config.yaml
encoder_arch: "vit"
model: "contrastive image-text model"
dataset: "regions of photos with short descriptions (Visual Genome)"
train_examples: 203450
image_size: 64
crop_scale_min: 1
horizontal_flip: true
translate: 0.12
color_jitter: 0.2
tokenizer: "word"
vocab_size: 6471
loss: "sigmoid"
embed_dim: 384
encoder_norm: "layernorm"
encoder_norm_position: "sandwich"
encoder_activation: "geglu"
encoder_mlp_ratio: 4
encoder_head_dim: 32
encoder_fused_qkv: false
encoder_bias: "all"
encoder_qk_norm: false
encoder_parallel_block: false
encoder_inner_norm: false
encoder_moe: "top_k"
encoder_num_experts: 4
encoder_moe_every: 2
encoder_expert_mlp_ratio: 1
encoder_experts_per_token: 2
encoder_shared_expert: false
encoder_patch_size: [8, 8]
encoder_conv_stem: false
encoder_layers: 16
encoder_width: 160
encoder_positions: "learned"
encoder_pooling: "mean"
text_encoder_causal: false
text_encoder_width: 128
text_encoder_layers: 10
text_encoder_norm: "layernorm"
text_encoder_norm_position: "pre"
text_encoder_activation: "squared_relu"
text_encoder_mlp_ratio: 6
text_encoder_head_dim: 32
text_encoder_fused_qkv: false
text_encoder_bias: "all"
text_encoder_qk_norm: false
text_encoder_parallel_block: false
text_encoder_inner_norm: false
text_encoder_positions: "learned"
residual_init: "none"
optimizer: "muon"
muon_scale: "original"
lr: 0.0093
momentum: 0.9
nesterov: true
orthogonalizer: "polar_express"
adamw_lr_other_params: 0.0015
grad_clip: 1.0
steps: 6300
batch_size: 256
epochs: 7.9
lr_schedule: "wsd_sqrt"
decay_fraction: 0.2
final_lr_fraction: 0.1
warmup_steps: 1260
weight_decay: 0.09
adamw_weight_decay_other_params: 0
Rows from block 7 of the text encoder, named by matrix and row number. Rows with one number belong to one neuron. Each number is 128 + 24 x the weight over its row's rms, rounded and kept within 0 to 255. All counts start at 0. After the name is the row's rms in percent of the matrix's.
# fc1: MLP up (text_encoder.blocks.7.mlp.fc1.weight, 768x128), inputs 0-63
# fc2: MLP down (text_encoder.blocks.7.mlp.fc2.weight, 128x768, transposed), outputs 0-63
fc1.228 020 [152 102 116 133 160  89 112 155 120 128 120 122 104 129 132 112 106 128  88 119 119 119 134 110 144 144 126 149 114 168 124 130 131  88 170 112 124 107 167 122 141  93 150 146 120 153 153 123 124 101 131 139 142 160 106 157 112  94 116 124 124 132 190 142]
fc2.228 015 [138 131 145 141 120 149 100 162 147 136 131 113 126  83 149 165 145 101 146 124 153 125  89 125 141  98 101 130  81 130  73 137  95 148 152 107 185 123  85 188  99 110 119 144 151 106 127 147 160 116  95  47 130 138 163 123 132 140 133 104 135 104 137 103]
fc1.229 024 [133 115 162 105 121 133 114 155 119 141 114 112 112 104  96 101 145 158 150 135 118  94 160 127 149 101  77 144 157 132 125 120 184 118 173  62 156 153 121  99 120 153  86 129 120 154 178 132 136 108 131 141 122 132 142 131 110 122 162 132 112  92 167 100]
fc2.229 022 [132  89 133 136  92 158 113 123 130 114 165 147 141 133 152 116 119 109 113 167 147  66 113 127 120 138 112 173 116 158 156 180 102 144 124 118 105 123 142 114 193 115 115  93 132 172 114 162 142 118 160 107 131 115 141 149 122 147 133 112 113 185 113 180]
fc1.230 017 [ 63 142 147 104 133 106 145 160 144  90 143 123 164 159 111 144 114 132 160 102 150 103 197 157 154 140  96 108 142 101  55 135 134 108 120 154 133 140 138  94 128 145 126 114 130 112 106 129 110 122 156 153  89 105 140  97 156  99 153 134 104 153 136 146]
fc2.230 015 [129 122 126 109  92 123  96 126  96 146 123 114 114 160 126 120 130 126 144 153 139 132  87 184 122 117  97 135 117 123 143 126  91 117 179 128 107 147 154 115 125  52  80 110 147 102 116  85  98 145 150 126 177 142 120 134  99 114 139  97 111 161 104 130]
fc1.231 020 [ 72 156 140 117 126 150 107 105 112 119 126 136  94 127  94 147 140 116 129 119 131 159 161 149 113 129 104 176 104 145 136 101 189  82 138 124 137 163 122 182  92 163 118 112 124 146 142  95 133  96  78 143 149 151 115 106  91 122 128 130 143 132 132 104]
fc2.231 017 [115 131 161 154 117 138 129 115 140 161 132 110 133 150 138  82 187 127 121 112 110 117 127 114 114 135 117 125 138 108 136 129 136 101 186 132 112 100 122  99  89 192 159 104 105 129 132 160 147 153 118 141 111 159  87 126 116  92 129 177 141 136 134 166]
fc1.232 178 [145 137  73 103 121 113 136 140 136 113 140 121 151 116  83 118 131 158 146 138 140 129 147 115 116 128 133 113 147 133 131 117 173 135 129 133 168 134 163 122 102 108 111 116 119 124 133  74 101 128 132 132  96 111 133 123 144 147  99 201 154 129 132 150]
fc2.232 183 [145 118 120 139 106 111 156 102 116 138 121 137 135 127 126 128 113  71 124 129 139 146 152 114 106 179 134 157 152  74  88 136 123  96 113 112 114 158 156 138 126 154 149 158 183 122 117 143 138 124 146 160 126 132 112 106 135 149 145 134 137 153 104  83]
fc1.233 023 [ 83 166 153 153 145 127  74 139 121  94 121 166 117 154 121 151 112  93 138 103 170 115 145 106 167 112 142 169 163 137 152 159 125 136 101 108 139 124 131 134  93  98 134 144 147 110 146 129 103 139 122 149  73  73  88  97 131 100  85 119 124 134 133 126]
fc2.233 019 [159 142 136 105 114 153 149 176 109 176 143 127 102 157 139 113 139 127 129 100 144 130 116 120 127 139 147 139  89 149 101 131 127 121 149  67 123 139 126 148 194 157 120 101 110 132 118 161 145 127 149 111 125 150  91 136 118 140 127 105 142  86 115 108]
fc1.234 020 [ 82 110 156 130 109 103 149 113  95 152 148 134 167  95 127 175 148 166 137 118 143 119  95 113 131 179  67 174 107 130 133 106 137 143 128 145 142 106 118 177  61  89 126 125 111 179 145 155 115 155 117 130 149 136 120 132  77 142 109 136 120 132 152  94]
fc2.234 018 [116 130 123 104 138 112 112 140 124 113 145 126 174  97 140 100 113 147 115 130 143 134 115 112 139 147 135 116 170 114 116 145 170 151 156 132 142 115 135 133 140 136 136 105 142 110 115 150 122 124  90  99 115 147 122 102 162 135 151 151 115 109  87 132]
fc1.235 011 [119 154  98 118 151 133 150 127 112 126 130 165 113 160  85 140 127  89 105 151 152 106 132  88 109 117 143 100 142 102 122 125 127 131 103 121 128 100 127 159 126 112 125 165 161 118 174  89  96 130 176 117 158 103 144  93 124 117 120 150 110 129 113 103]
fc2.235 012 [136 111 140 158  92 101 197  88 101 183 116 141 121 132 150  99 163 142 116 151 140 153 151  88 119 138 148 143 153 127 103 127 121 121 112 154 162  87 132 138 148 156  83 136 160 118  90  88 133 167 105  91 109 154 135 119 102 138  82 115  99 139 130 105]
fc1.237 108 [120 144 105  94 172 151 133 102 147 105 113 129  97 125 145 151 117 129 133 123 109 110 138  94 180  86  88 106 128 136  99 108 162 130 120 136 113 133 133 104 131  88 142 106 111 129 191 132 123  90 137 121 131 128 122 157 141  97 149 114 143 133 151 116]
fc2.237 102 [ 61 132 141 151 167 158 159 132  88 132 123  90 154 127 115 130 150  98 141 134 142 119 111 131  93 153 108 112 137 111 135 133 135 119 163 149 137 138 164 110 160 110 148 119 119 169 131 137 129 129  87  85 152 153 116 140  98 155  96  98  68 131 102 117]
fc1.238 008 [126  90 133 102 101 129 137  97 159 131 118 129 154 128 131 104 114 120 134 106 109 137  94 130 140 102 112 166 134 173 109  90 148 139  97 114 166 133  86 153 113 133 149 127 100 145 128  97  84 133 149 108  94 117 114 166 140 100  98 140 158 140 158 114]
fc2.238 011 [150 143 164 112  99 193  88 132 136 149 150 151 100 118 152 160 133 162 102 170 127 120 149 114 126 161  97  97  91 118 115 118 136 160 147  99 101 129 174 109  94 142  98 120 148  92 124  96 151 132 142 136 133 134 128 158 141 138  78 133 120 113 123 159]
fc1.239 025 [114 123  78 121 140  96 124 137 107 108 174 170  95 170 131  96 124 113 113 123 124 140 188 116 157 154 120 148  76 149 126 108 135 143 135 137 132  64 119 146 132 130 143 105  91 152  94 137 121 148 180 125 101 173 131 118 125 122 134 125 137 125 177 161]
fc2.239 023 [148 136 148 118 140 164 104 144 178 136  89 116 120 147 182 185 125 105 133 103  98 124 113  96 124 130 103 122 119 122  95 139 136 127 117 122 163 164 102 111 110 146 129 133 159 117 147 156 117 103 119 144 163 103 130 100 115  99 137 128 117 159 131 134]
fc1.240 010 [125 107 132 105 128 143 114 122 144  95 135 142 148 107 120 152 111 160 111 144 135 152 143 160 150 143 130 138 117 124 144 113 185  89 134 128 132 139 111 116 138 107 142  98 113  92 101 112 118 120 128 133 102 117 111 128 136  92 119  99  79 139 177 147]
fc2.240 013 [138 100 108 150 116  92 153 144 115 154 147 103 102 102 129 161 141 100 158  76 153 154 162 100 106 132 156 119 115 126 131 139 161 134 117 123  94 164 111 136 156 124 134 142 131  95 166 128 108 146 144 148 143 150 159 145 155 159 102 100  90 180 109 127]
fc1.241 031 [101 130 177 107 124 152  93 140 130 126 131 122 124 155  96 111 132 170 107  96 152 120 123 131 161 100 137 141 140 155 134 102 162 137 145 121 105 130 124  88 133 110 131 111 142  93 111 119 103 120 155 136  96 116 167 140 177  93 106 164 119  77 142 134]
fc2.241 034 [140 119 120 177 113 172 115 128  80 166 153 123 171 147 146 131 155 100 117 115 128 125 140 111  98 164  96 137 128 111 128 162 109 112 155 122 106 153 123  90 130 147 131 120 131 109 126 142  97 145 128 112 124 120 124 146 148 117 174 168 136 161 145  75]
fc1.242 006 [ 95 124  73 136 181 133 101 122 132 136 109 112 129 140 163 157 113 131 100 106 138 143 102 126 104  84 120 138 128 120 131 132 142 167 132 127  79 155 125 107 112 107 153 160 117 160 110 177 126 159  94 142 112  95 129 110 134 168  90 144 146 105  90 135]
fc2.242 006 [121 136 126 118 116 141 172 131 141 129 133 105 148 144  90 146  72 177 114 101 138 125 145 174 125 153 117 158 136 137 128 101 142 106 162 136 146  72 104 163 114 132 131 112 133 110 156 152 130 101 160 111  96 169 153 171 163 158  68  88 157 159 149 135]
fc1.243 028 [170 147 104 131 119 164 152 123 102 114 164 158 129 117  96 152  96 145  61 138  79 113 118 103 137  80 123 124 152 174 131  97 110 128 127 148  96 128  94 140 109 154  94  98 155 115 126 134 100  81 140 160 100 100  89 115 116 139 110  93 103 132 135 111]
fc2.243 021 [126 124 118 111 122 137  69 166 130 154 152  82 128 130 144 141 104 132 133 103 125 128  84 103 132 160 136 126  73 122 148 130  88 188 110 102 152 164 156 131 126 125 180 117 120 107 104 140 169 126 113 101 143 114 126 137 110  93 120 120 127 124 161 170]
fc1.244 025 [142  70  90 110 118  92 173 117 124  98 126 106 147 143 157 122 113  88 143 149 104 116 128 126 138 103 132 138 112 150 164 122  98  96 169 127 125 166  94 166 101 123 131 157 117 158 141 107  82 149 145 113 134 126  97 139 152 128  92 165 116 139 143  56]
fc2.244 022 [154 156 187 104  90  95 170 139 135 147  98 131 116 149 100 126 146 150 113  90 151 104 132 112 127 144  93 104  88 136 144 170 104 132 176  91 133 105 102 128 135 135  92 112 140  76 130 121 133 126 121  85 105 139 152 139 154 117 112 123 142 111  90 135]
fc1.245 028 [ 92 108 117 106 135 127 151  92 121 136 132 129 167  89  99 101 136 139  89  97 111 149  87  98  78 122 118 107  97  95 120 107 170 167 137  99 137 133 108 139  99 149 142 132 112 164 167 113 125 115 148 104 176 145 117 177 135 100 150 154 150 145 164 120]
fc2.245 022 [139 135 112 145 133  83 115 120 146 146 139 157 100 106 145 100 114 120 164 153 123 158 110 122 105 156 136 154 166 130 149 141 113 120 114 114 117 169 101 118 151 123 103  98 138 182  90 102 124 130 157 145 140 104 112 123 128 159 120 132 133 115  90 134]
fc1.246 074 [119  94 133 150 114 123 121  83 131 150 131 163 125 152  65 136 109 145 138 115 175 120 134 147 124 115 102 124 111 151 151 104 164 176 123 118 112 122 123 139 107 112 139 121 149 133 144 119 144 105 167 164 112  99 100  77  95 120 125 115 107 133 156 110]
fc2.246 086 [127 172 143 112 143 137 107 108 129 101 136 141  80 113 121  95 118 184 126 139  99  99 105 116 154 110 111 125 118 133 119 159 100 145 135 128 103 138 101 103 131 109 114 114 136 170 151 180 137 127 117 117 138 111 144 183 177  95 135 114 139  87  84 119]
fc1.247 065 [144 103 162  97 158 129 131 121 142 146 105 163 145 162 125  71 129 108 144 137 127 137 183 143  98 108 107 105 123 134 146 165 136 126 134 149 116 112 160 148  85 122 120 102 126 158 163  76 122 119 162 109 103 111 127  89 114 116 153 151 107 133 120 117]
fc2.247 066 [103 146 145 101 158 104 189 123 104 108 131 126 114 119  78 123 194 146 119 125  93  94  99 148 118 123 137 143 156 150 109 108 131 100 119  99 116 141 137 122 154 105 100 168 117 123 112 103 140 145 131 153 105 117  90 171 123 136  80 107 149  88 131  97]
fc1.248 062 [ 98 148  68 145 147 131 131 121 129  88 126 163 102 132 106 104 107 159 128 131 191 152  95 126 134 127 121  88 123 173 147  85 145 138 101 139 125 156  96 155 131 113 128 145 134 117 116  77 114 128 146 134 116 127 144 134 145 138 108  93 123  98 159  88]
fc2.248 059 [127 117 114 146  84 129 159 112 171 158 123  95 169 129 102 134 134 115 174 150 123 127 138 115 112 170 120 129 145  92 116 168 117 166 118  95 127 131 101 107  89 136 185 129 164 120 149 102 165 106 107 173 150 167  84  98 129 126 142 161 112 132 124 123]
fc1.249 021 [136 128 126 143 149 109 135  96 105  75 115 159 123 160  94 144 155 153 137 110  96 127 159 113 101 138 167 128 116 160  98 134 150 120 116  88 122  90 152 142 129 115 135 141 170 150 148 105 114 121 151 106 170 160 140 134 149  79 131 153 130 103 161 116]
fc2.249 018 [150 149 105 144 111 158 128 131 188 179 144 127 104 135 160  81 123 111 138 123 167 124 146 113 151 123 139 117 100 174 150 166 103 110 142 132 105 115 146 159 110 126  79 131 132 119  60 100  74  91 131 150  99 120 102 144 126 140 141 127 124 183 130 155]
fc1.250 013 [ 80 111 130 120 142 155 110 125 144 131 169 198 150 136  93 149  96 139 150  97 145 162 144 131 139 123 128  99 147 142 165 121 144 110 103 122 140 113 130 135  93 115 111 144 167 100 141 123 190 159 121 176 115  95  98  94 133 115 124 136 119 168 100 167]
fc2.250 013 [130 132 131 162 158 114 156 150 101 127  90 102 146 120 144 170 144 135 119  99 124 118 115  87 148 139 140 166 146 145 132 125 111 109 131 129 123 142  92 123 136 172 127 120 118 126 157  96 144 117  98 104 172 127  85  96 165 164 105 103  93  69 133 119]
fc1.251 021 [126 108 159 143 106 133 118 120 128 122 141 144 136 118 126 172 141  94 146 163  85 146 114  85 136 122 113 114  94 139  98 120 127 142 139  83 106 117 117 151  93 115 159 141 124 174 149 115  95  95 134 127 128 128 107 133 112 123  66 163 118 123 137 137]
fc2.251 020 [151 163 110 111 140 105 165 149 155  83 122 115 113 157 134 130 106 158 124 151 140  54 128 110 143 131 105  85 125 114 124  55 114 118 140 146 185 120 147 136 115 162 115 159  83 114 140 139 150 155 106  82 140 133 124 114 125 124 121 167  97 124 153 113]
fc1.252 018 [116 111  86 124 113 151 137  91 122 117 134 132 113 135  85 166 110  91 110 151 168  96 124  82 176 132 154 109 157 121 124  98 119 111 107 145  87  96 103 116 102 122 101 124 143 137 133 129 123 124 121 140 135 112 133  97 128 175 168 117 120 130 113 131]
fc2.252 018 [108 145 120 135 128 167 127 148 120 125 138  91 137 128 125 185  90 152 118 103 136 183 136 122 128 118 170 135  97  84 141  99 120 132 152 139 126 152 133 158 127 120 117 105 146  96 165 138 103 120 116 165 123 154 151 123 142 121 120  55 158 109 112 138]
fc1.253 086 [123 112 106  98 143 139 109 124 154 139 116 187 169 118 123 134 154 110 158 104 120 125 135 108 106 106 133 153 168 142  97 103 136 105 143 117 136 133 143 143 116  74 142 111 115 144 131  95 130 124  87 122 121 109  99 126 121 107  88 182 152 124 164 144]
fc2.253 081 [143 108 133 132 136 104 129 116 125 128 101 112 151  86 132 131 152  82 164 123 117 150 136 133 115 142 104  97 132 122 121 145  95 138 109 146 106 145 129 117 131  97 118 137 122  55 131 104 124 109  80 163 147 107 139  82 123 130 127 142 139 186 180 168]
fc1.254 060 [127  84  98 114 110 138 143 101 108  95 114 160 111 134 119 143 124 147  94 140 128 106 161 116 117 134 128 148 100 175 137 132 153 117 145 165 119 130 140 170 128 104 119 107 136 137 132 123 122 116 124  73 127  85  88 130 171 121 147 137 143 127 143 124]
fc2.254 064 [117 145 100 159 127  97 142 139 134 135 111  97 161 129 147 118 172 162 136 149 131 121 126 102 114 129 107  92 139 169 174 152 128 163 143 169 136 121 101 103 127 128 122  98  68 100 147  67 143 166 108 153 103 166 132 132 108 127 131 155 147 127 200 131]
fc1.255 044 [124 126 137 107 170 130 152 115 114 114 136 146  84 131 110 132 128 158 116 126 124 158 154 147 119 150 105 132 143 123 139  99 106 115 144 130 139 126 115 125  91 118 142 120 113 129 124 109 111 128 170 151 153 119  84 118 102 128 112 136 109  97 132 144]
fc2.255 071 [110 112 140 159  76 107 109 165 143 132 184  77 129 129  85 113 110 138 144 171 131 131 157 168 122 125 157 132  99 128 165 145 173 145 113  88 145 151 144 130 125 110  92 132 127 136 107 142  99 137 117 146  90 167 155 121 124 153  86 154 120 111 125 148]
fc1.256 052 [ 99  82 112 107  93 129 129 137 124 112 135 119 119 135 110 118 103 137  93 128 129 133 155 106 131 169 122 119 111 151 163 103 151 161 141  89 130 166 119 152 129 157 131 148 149 111  97 143 132  77 116 115  89 133 109 112 138  93  99 135 131 125 148 115]
fc2.256 047 [146 171 138 130 113  96 163 115 140 120 146 131 118 106 156 140 105 118 132 110 119 169 122 139 106 114 120  89 149 104 152 139 104 133 102  90 155  87 112  81 132 176 125 166 132 195  93 142 131 144 109 133 180 147 116 129 146 136 148 141  96  95  93 170]
fc1.257 158 [104 107 115 121 144 138  93 127 129 116 144 133  93 151 124 109 125 122 108 108 130 160 139  86 152 127 109 117 100 155 129 117 139 185 139 158 161 133 154 103 115 147 116 125 118 134 186  86  88  74 165 162 106 149 103 139 155  96 124 132 142 113 163 123]
fc2.257 111 [183 115 160 114 151 143 103 137 109 142 138 108 168  96 117 138  80 117 138 124 107 117 132 158 147 112 137 147 131 105 126 124 137 125  88 116  83 102 149 114 151 137  90 130 126  88 143 118 121 115 136 136 118 123 115 131 189 139 118 151 160  92 155 141]
fc1.258 057 [159 134  61 144 136 132 137 125 120 149 161 162 156 120  97 130 112 139 137  95 128 122 150 106 116 134 121  99 115 124 113 137 152 101 144 136 125 151 160 122  93  88  90 147 146  75 121 134 117 136 155 123  83 174 129 130 106 132 160 155 152 133 136  97]
fc2.258 055 [140 116 139 109 120 159  88 111 152 130 120 160 111 120 100 154 147 148 136 110 143 118 134 120 132 114 151 134 138 130 122 110  97 150 102  89 183 120 136 117 125 133 141 103 132 118 109 131 182  89 135 148 145  88 139  98  96 127 176 142 151 127 134 109]
fc1.259 042 [128 117 102 140 137 166 100 115 101 125 112 105 136 111 103 126  86 158 135 132 105 123 156 140 173 107 122 180  91 123 108 124 119 115 121 132 150 150 103 160 141 132 147 128 117 177 130 115 165 160 124 158  72 108  92 163 130 119 118 109 158 158 158 190]
fc2.259 044 [131 119 135 124 127 136 106 125 113  91 122 129 129 102 127 120 158 139 132 106 131 147 146 139 147 135 140  96 107 148 118 114 131 128 112 138 118 129 127 137 137 114 150 148  80 172 156 139  86 199 129  57 136 103 108 135 107 115 121 104 100 163 111 187]
fc1.260 175 [109 134  85 119 129 121 108 120 125 118 133 136 140 136  75 130 144 127 100 124 124 146 145 104 146 142 136 126 159 141 107  90 180 133 133 101 118 113 117 135  89 115 102 159 151 149 119  88 140 105 161 170 131 130  99 138 148 118 121 160 183  78 134  96]
fc2.260 196 [ 98  98 127 192 111 164 132 172 109 145 115 106 160 149 115 159 164 108 159 143 150 149 112 124 133 169 153 113 129  96 133 152 109 100 112 117  92 149 101 127 124 146 127 134 161 128 132 131 131 124 139 137 113 187 121 126 132 145 162 113 113 119 157 100]
fc1.261 209 [170 105 103 113 145 129  87 125 115 124 129 129 104 138 145 111  94 153 131 144 119 128 157 140 183 106 119 152 142 153 140  98 149 142 139 107 147 105 123 161 116 129 114 118 113 136 132 115 116  87 179 113  99 168 164 106 127 119  95 153 135 116 122 155]
fc2.261 137 [162 142 133 147 142 137  92  96  89 107 116 191  95 145 127 160 134  97 120 108 127 125 141 168 153 106 137 118 145 113 121  97 112  90 114 128 131 122 160 141 145 119  89 154 144 128 128 177 103 152 156 102 105 126 130 112 123 118 150  62 158 103 108 156]
fc1.262 033 [ 94 139 112 147 147 177 156 101 164 121 133 151 135 133 128 138 111 138 104 110 134 106 163 119 121 129 151  98 115  98 132  67 125 168  85 147 155 148 127 131 112 113 157 147 144 136 145 120  77 111 186 114 137  96 120 150  99 164 100 144 105 138 107 156]
fc2.262 030 [147 108 140 119  81 103 131 109 113 157 111 110 124 151 137 108 146  77 145 116  95 120 148 145 123 146 139 125 164  91 130 169 122 155 133 164 161 142 129 136 127 130 134 127 138 151 127 179 124 155 116 133 104 153 145 116  94 126 159 104 114 123 108 152]
fc1.263 030 [110 135 104 150  85 136 134 119 122 151 162 122 138 115 133  93 147 149 106 143 100 110 157 115  84 120 110 119 132 114 121 114 119 111 183 107 142 115 146 119  93 130 127 132 109 116 175  86 105 129 150 130 134 127 100  93 124 153 116 135 143  92 138 134]
fc2.263 032 [119 155  90 155 168 163  98 151  85 133 143 114 144 154 123  91 144 136 108 136 167 127  98 114 164 138 140 136 102 110 148 153 145 109 134 118 117  70 128 137 151 145 110 135 138 156 129 160 121  84 145 124 154 137 102 144 129 105 127 134 147 112 133 103]
fc1.264 009 [133 126 143  83 133 165 126 129  97 157  89 131 145 160 108 165 122 108 121 108 148  96 132 153 138  87 113 157  89 156 144 118 133 133 141 129 144 102 104 101  98 134 108 114 155 136 135 105 155 141  82 134  96 125 156  82 111  74  97 157 146 167 128 151]
fc2.264 008 [ 95 114 111 181 172 123 167 114 154  98 123 150 123 124 119  93 136 124  96 131 151 112 156 134 142 113 168 145 126 116 113 139 133 139 126 142  76 153 178 146 128 146 153 122 122 115 147 158 127 107 119 140 118 166 110 176 141 175 149  82 114 132 164 118]
fc1.265 037 [116 109 102 107 102 127 102 127 130  96 123 110 122 119  69 119  95 175 108 104 103 119 145 127 161  82 123 142 165 153 113 108 148 154  68  92 119  96 107 165  83 128 135 167 141 123 112 125 159 143 166 125 129 167 147 159 146 117  73 170 167 119 156 128]
fc2.265 042 [154 152 119 130 103  98 147  93 148 142 149 142 175 117  89  91 128  94 121 157 137 114 187 103 125 167 144 134 129  98 105 134 134 108 122 177  95 131 164 142 134 165 139 152 140 129 140 114 130 163 153 155 129 114 105 104 162 122 126 116 127 129  80 124]
fc1.266 147 [137 120 129  80 115 123 140 167 143 128 117 152 167 144 104 146 103 122 104 125 132 121  99 150 133  97 126 108 127 102 119 125 178 118 127 113 152 128 184 139 124 107 127 127 123 117 123  98 126 155 132 110 139 105 129 154 130 116  96 175 131 116 127 140]
fc2.266 168 [127 136 146 121 143 137 115 125 127 121 120 176 100 138 134 100 147 145  92  50 136 125 119 112 152  91 139  93 141 185 150 129 111 139 137 130  90 126 118 100 172 130 138 128  99 120 117 155 165 156 141 100 168 127 135 133  91 124 156 130 138  95  82 161]
fc1.267 051 [140 116 132 149 140 162 120  98 114 151 144 122 145 150  63 138 112 164 144 109  75 119 117 140 105  91  96 123 132 189 122  74 169 153 126  84 128 129 122 126 122 127 117 127 104 124 106 138 128 102 141 149 137 158 139 128 122 153 108 167 108 137 149 123]
fc2.267 051 [135 135 109 134 156 116 118  97 155 105 148  92 114 136 118 105 123 120 186 148 135 128 107 146  95 190 120 151  94  97 120 118  89 129 126 123 147 104 135 128 171 110 119 138 160 159 103 114 111 105 133 116 132 150 138 117 149 165 117 115 127 126 139 113]
fc1.269 011 [ 93 137 125 102 135 171 159  95 113 141 153 147 158 110 102 167 114 134 100 176 139 146 141 141 168 123 139  80 118 149 126  87 120  94 133 164 130 145 181 158  97 136  98 159 111 136 104 131 166 135 134 129 115 146 105 125 138 129 138 136 148 113 114 153]
fc2.269 013 [126 121 162 108 166 144 148 131 140  93 112 176 119 114 120 100 122  96 129  88 102 156 142 128 137 102 122 171 118  98 140 126 126 159 133 112 106  99 130 112 137 139 111 109 125 150 119 122 117 130 136 148 172 101 117 120 160 114 167 150 121 179 134 133]
fc1.270 017 [166 139  95 127 142 131 144 108 106 142 178  99 141 109 116 119 143 103 123  88  97 132  96 120 117 158 132 146 132 138 140  44 176 144 111 135 118 161 118 123 116 112 162 127 167 111 174 112 111 133 187 187 101 106 114 187 106 106  95 147 116  98 128 122]
fc2.270 013 [150 145 119 153 143 127 132 104  89 164 164  92  82  98 124 141 137 136 165 132 124 106 122 137 134 187 128  95  83  91  95 107 131 129 160 130 104 130 165 139 140 152 176 164 141 146 167  82 113 167 120 142 154 138  99 100 150 137 120 165 175 113 126 122]
fc1.271 008 [136 142 110 128 131 111 138 139 146 104 133 168 106 106 151 127 170 161 113 189 118 137 129  96 142 142 170 138 122 138  95 108 124 101 131 161 133  97 187 121 134 146 120 166 112 122 119 153 113 137 143  95 114 130  99 111 108 177 117 149  98 119 133 114]
fc2.271 006 [151 140 142  90 108 120 148 124 126 149 122 128 116 133  76 154 122 112 108 110 151 158 113 122 102 113  97 127 191 108 123 159 110 170 144 116  94 134 181 168 111 153 167 122 163 135  93 146  97 103 162 135 144 142 148 137 129 167 156 136 149 139 165 158]
fc1.272 022 [121 115 133 120 108 119 147 142 156 156 140 164 110  92  67 118 152 144 128 100 136 154 138 101 139 122 141 113 223 160 123  90 151 173 147  99 128  90 111 160 146 150 119 113 109  93 131 106 114  90 123 149 151 119 138 117 169 155  85 157 144 142 133  91]
fc2.272 018 [144 138 105 137 161 122 141 107 146 181  99 100 139 116 110  91 150 123 147 114 111 144 147 130 133 156 139 130 130 132 106 131 147 109 174 117  94 113 113 107 124 155 171 177 140 120 100 123 155  95 155 133 150 137 156 106 134 135  92 150 127 123 109 198]
fc1.273 131 [116 149 132 143 147 154  86 132 180 132 146 144 113 139  81 108  89 155 148 106 142 115 116 125 162 110 120 139 106 162 135 112 124 136 157 126 143 134 129 131 116 111 131 151 118 139 138 137 117 118 154  93 128 120 131 114 110 136 132 164 115 119 131 100]
fc2.273 165 [130 138 121 141 133  86 139 154 131  87 109 117  96  72 128 174 150 133 173 146 116 127 130 138 159  98 142 153 118  92 109 186 104 148 113 142 140 132 108 124 102 126 165 100 115 141 137 120 134 137 122 139 172 169 164 140 118 144 145 137  74 173 121 124]
fc1.274 016 [100 129 146 146 107 149 132 141 157 120  99 137 151  92 134  93 119 139 162 148 111 156 143 123 165  96 147 108 100 148 116 123 126 122 113 118 134 102 140 128 139 135 141 104 138 143 103 144  92 128  84 148  78  79  87 176 130 127 106 121 130 131 116  95]
fc2.274 017 [127 101 110 187 134  81 140 158  98 152  59 144 134 158  90 159 139 128 128  93 127 133 137 146 124 124 173 167 169 133 173 136 106 127 127 113  96 137 106 135 159 107  95 161 121 111 116  75 120 146 130 151 181 159 145 130 107 121 136 139 106 154 122 130]
fc1.275 016 [140 130 105 112  87  93  62 103 109 122 106 148 133 129 112 123  82 132 123 124 113 131 107 158 163 132 136 127 147 107 170  89 148  77 116 129 152 130 146 101 108 141 144 114 160  90 161 109 108 136 106 120  86 124 115 130 144 152  96 123 147 138 148 115]
fc2.275 018 [123 180 100 133 135 124 153 145 144 154 175 104 112 123 160 136 150 135 150 112 129 162 115  72 129  54 153 145 121 116 123 129 101 133 125 142 137 117 148 172 161 141 138  99 143 121 105 133 183 120 156 140 135 147 175 133 126 104  96 100 122 154  91  98]
fc1.276 023 [129 171 174  84 140 128 103 108 153 101 124 151 142 114 133 126 111 178 135 113 124 110 137 144 134  78  98  86 127 147  85 115 173 133 147 122 149 117 152 158 143 139  93  97 152 115 143 114 108 108 145 152 128 105 135 121 106 146 124 143 129 112 128 103]
fc2.276 017 [143 130 114 118 125 132  96 170 131  98 139 200 133  93 131 104 118 117 183 106 139 141 151  95 147 136 139 120 140 157 104 185 123 116 107 126 120 109 182 123 121 120 127 125 109 100 121 131 131 109 149 130 114  99 113 111 160 126 130 145 150 112 142 136]
fc1.277 047 [117  95 148 158 155 157 125 115 161 124 134  91 131 137 122 115 141 121  73 113 123 109 143 103 123 113 134 161 127 124 109 132 161 135 130  76 100 132 136 122 131 144 108 141 133 141 134 123 160 144 146 136  97 111 100 120 147 124 137  92 154 114 160 121]
fc2.277 050 [150 151 131 164 134 119 142 121 126 124 136 127 160 141 114 168 181  83 143 156 109 122 154 131 129  92 104 144 152 136 165 155 137 110 100 107 107 131 106  96 113 106 107  69 135 151 127 116 111 175 149  94 111 117 149 166 160 111 124 116 101 120 143 123]
fc1.278 107 [ 96 144 101 140 159 139 102 116 148 125 132 118 121 122  59 117 122 100 119 143 131 137 147 143 161  67 137 110 137 133 141  86 183 126 136 141 127 146 167 134  71 109 149 165 134 101 142 133 118 106 185 159 132 131 115 114 108 157 101 134  85 111 149 140]
fc2.278 115 [ 77 151  94 153 115 128 112 124 127 124 132 160 118 193  89 141 121 102 146 135 150 141  96 149 120 129 142 121 113 154 160  87 155 148 162 138 168 144 170 130 149 122 134 157 138 132 103 144 105 115 118 148 133 105 105 128 111 117 102  98 104  86 120 136]
fc1.279 025 [142  99 109 141 166 134 114 118 134 115 153 102 146 120 110  88 143 139 112 119 111 116 131 173 133 144 106 136 111 141 101  96 156 138 167 115 141 108 108 101 123 135 141 123 145 118 156  59 126 100 137 121 131 137 128  96 191  88 102 138 126 113 148 102]
fc2.279 021 [119 170 136 142 122 113 149 159  75 119 130  92 146 146 147 149 153  98 140 165 106 136 133 102 107 145  96 126 154  91 111 149 107 141 142  96 117 131 136 128 124 130  73 130 137 115 130 164 142  80 110 107 144 193 131 121 141 135 156 166 119 124 124 121]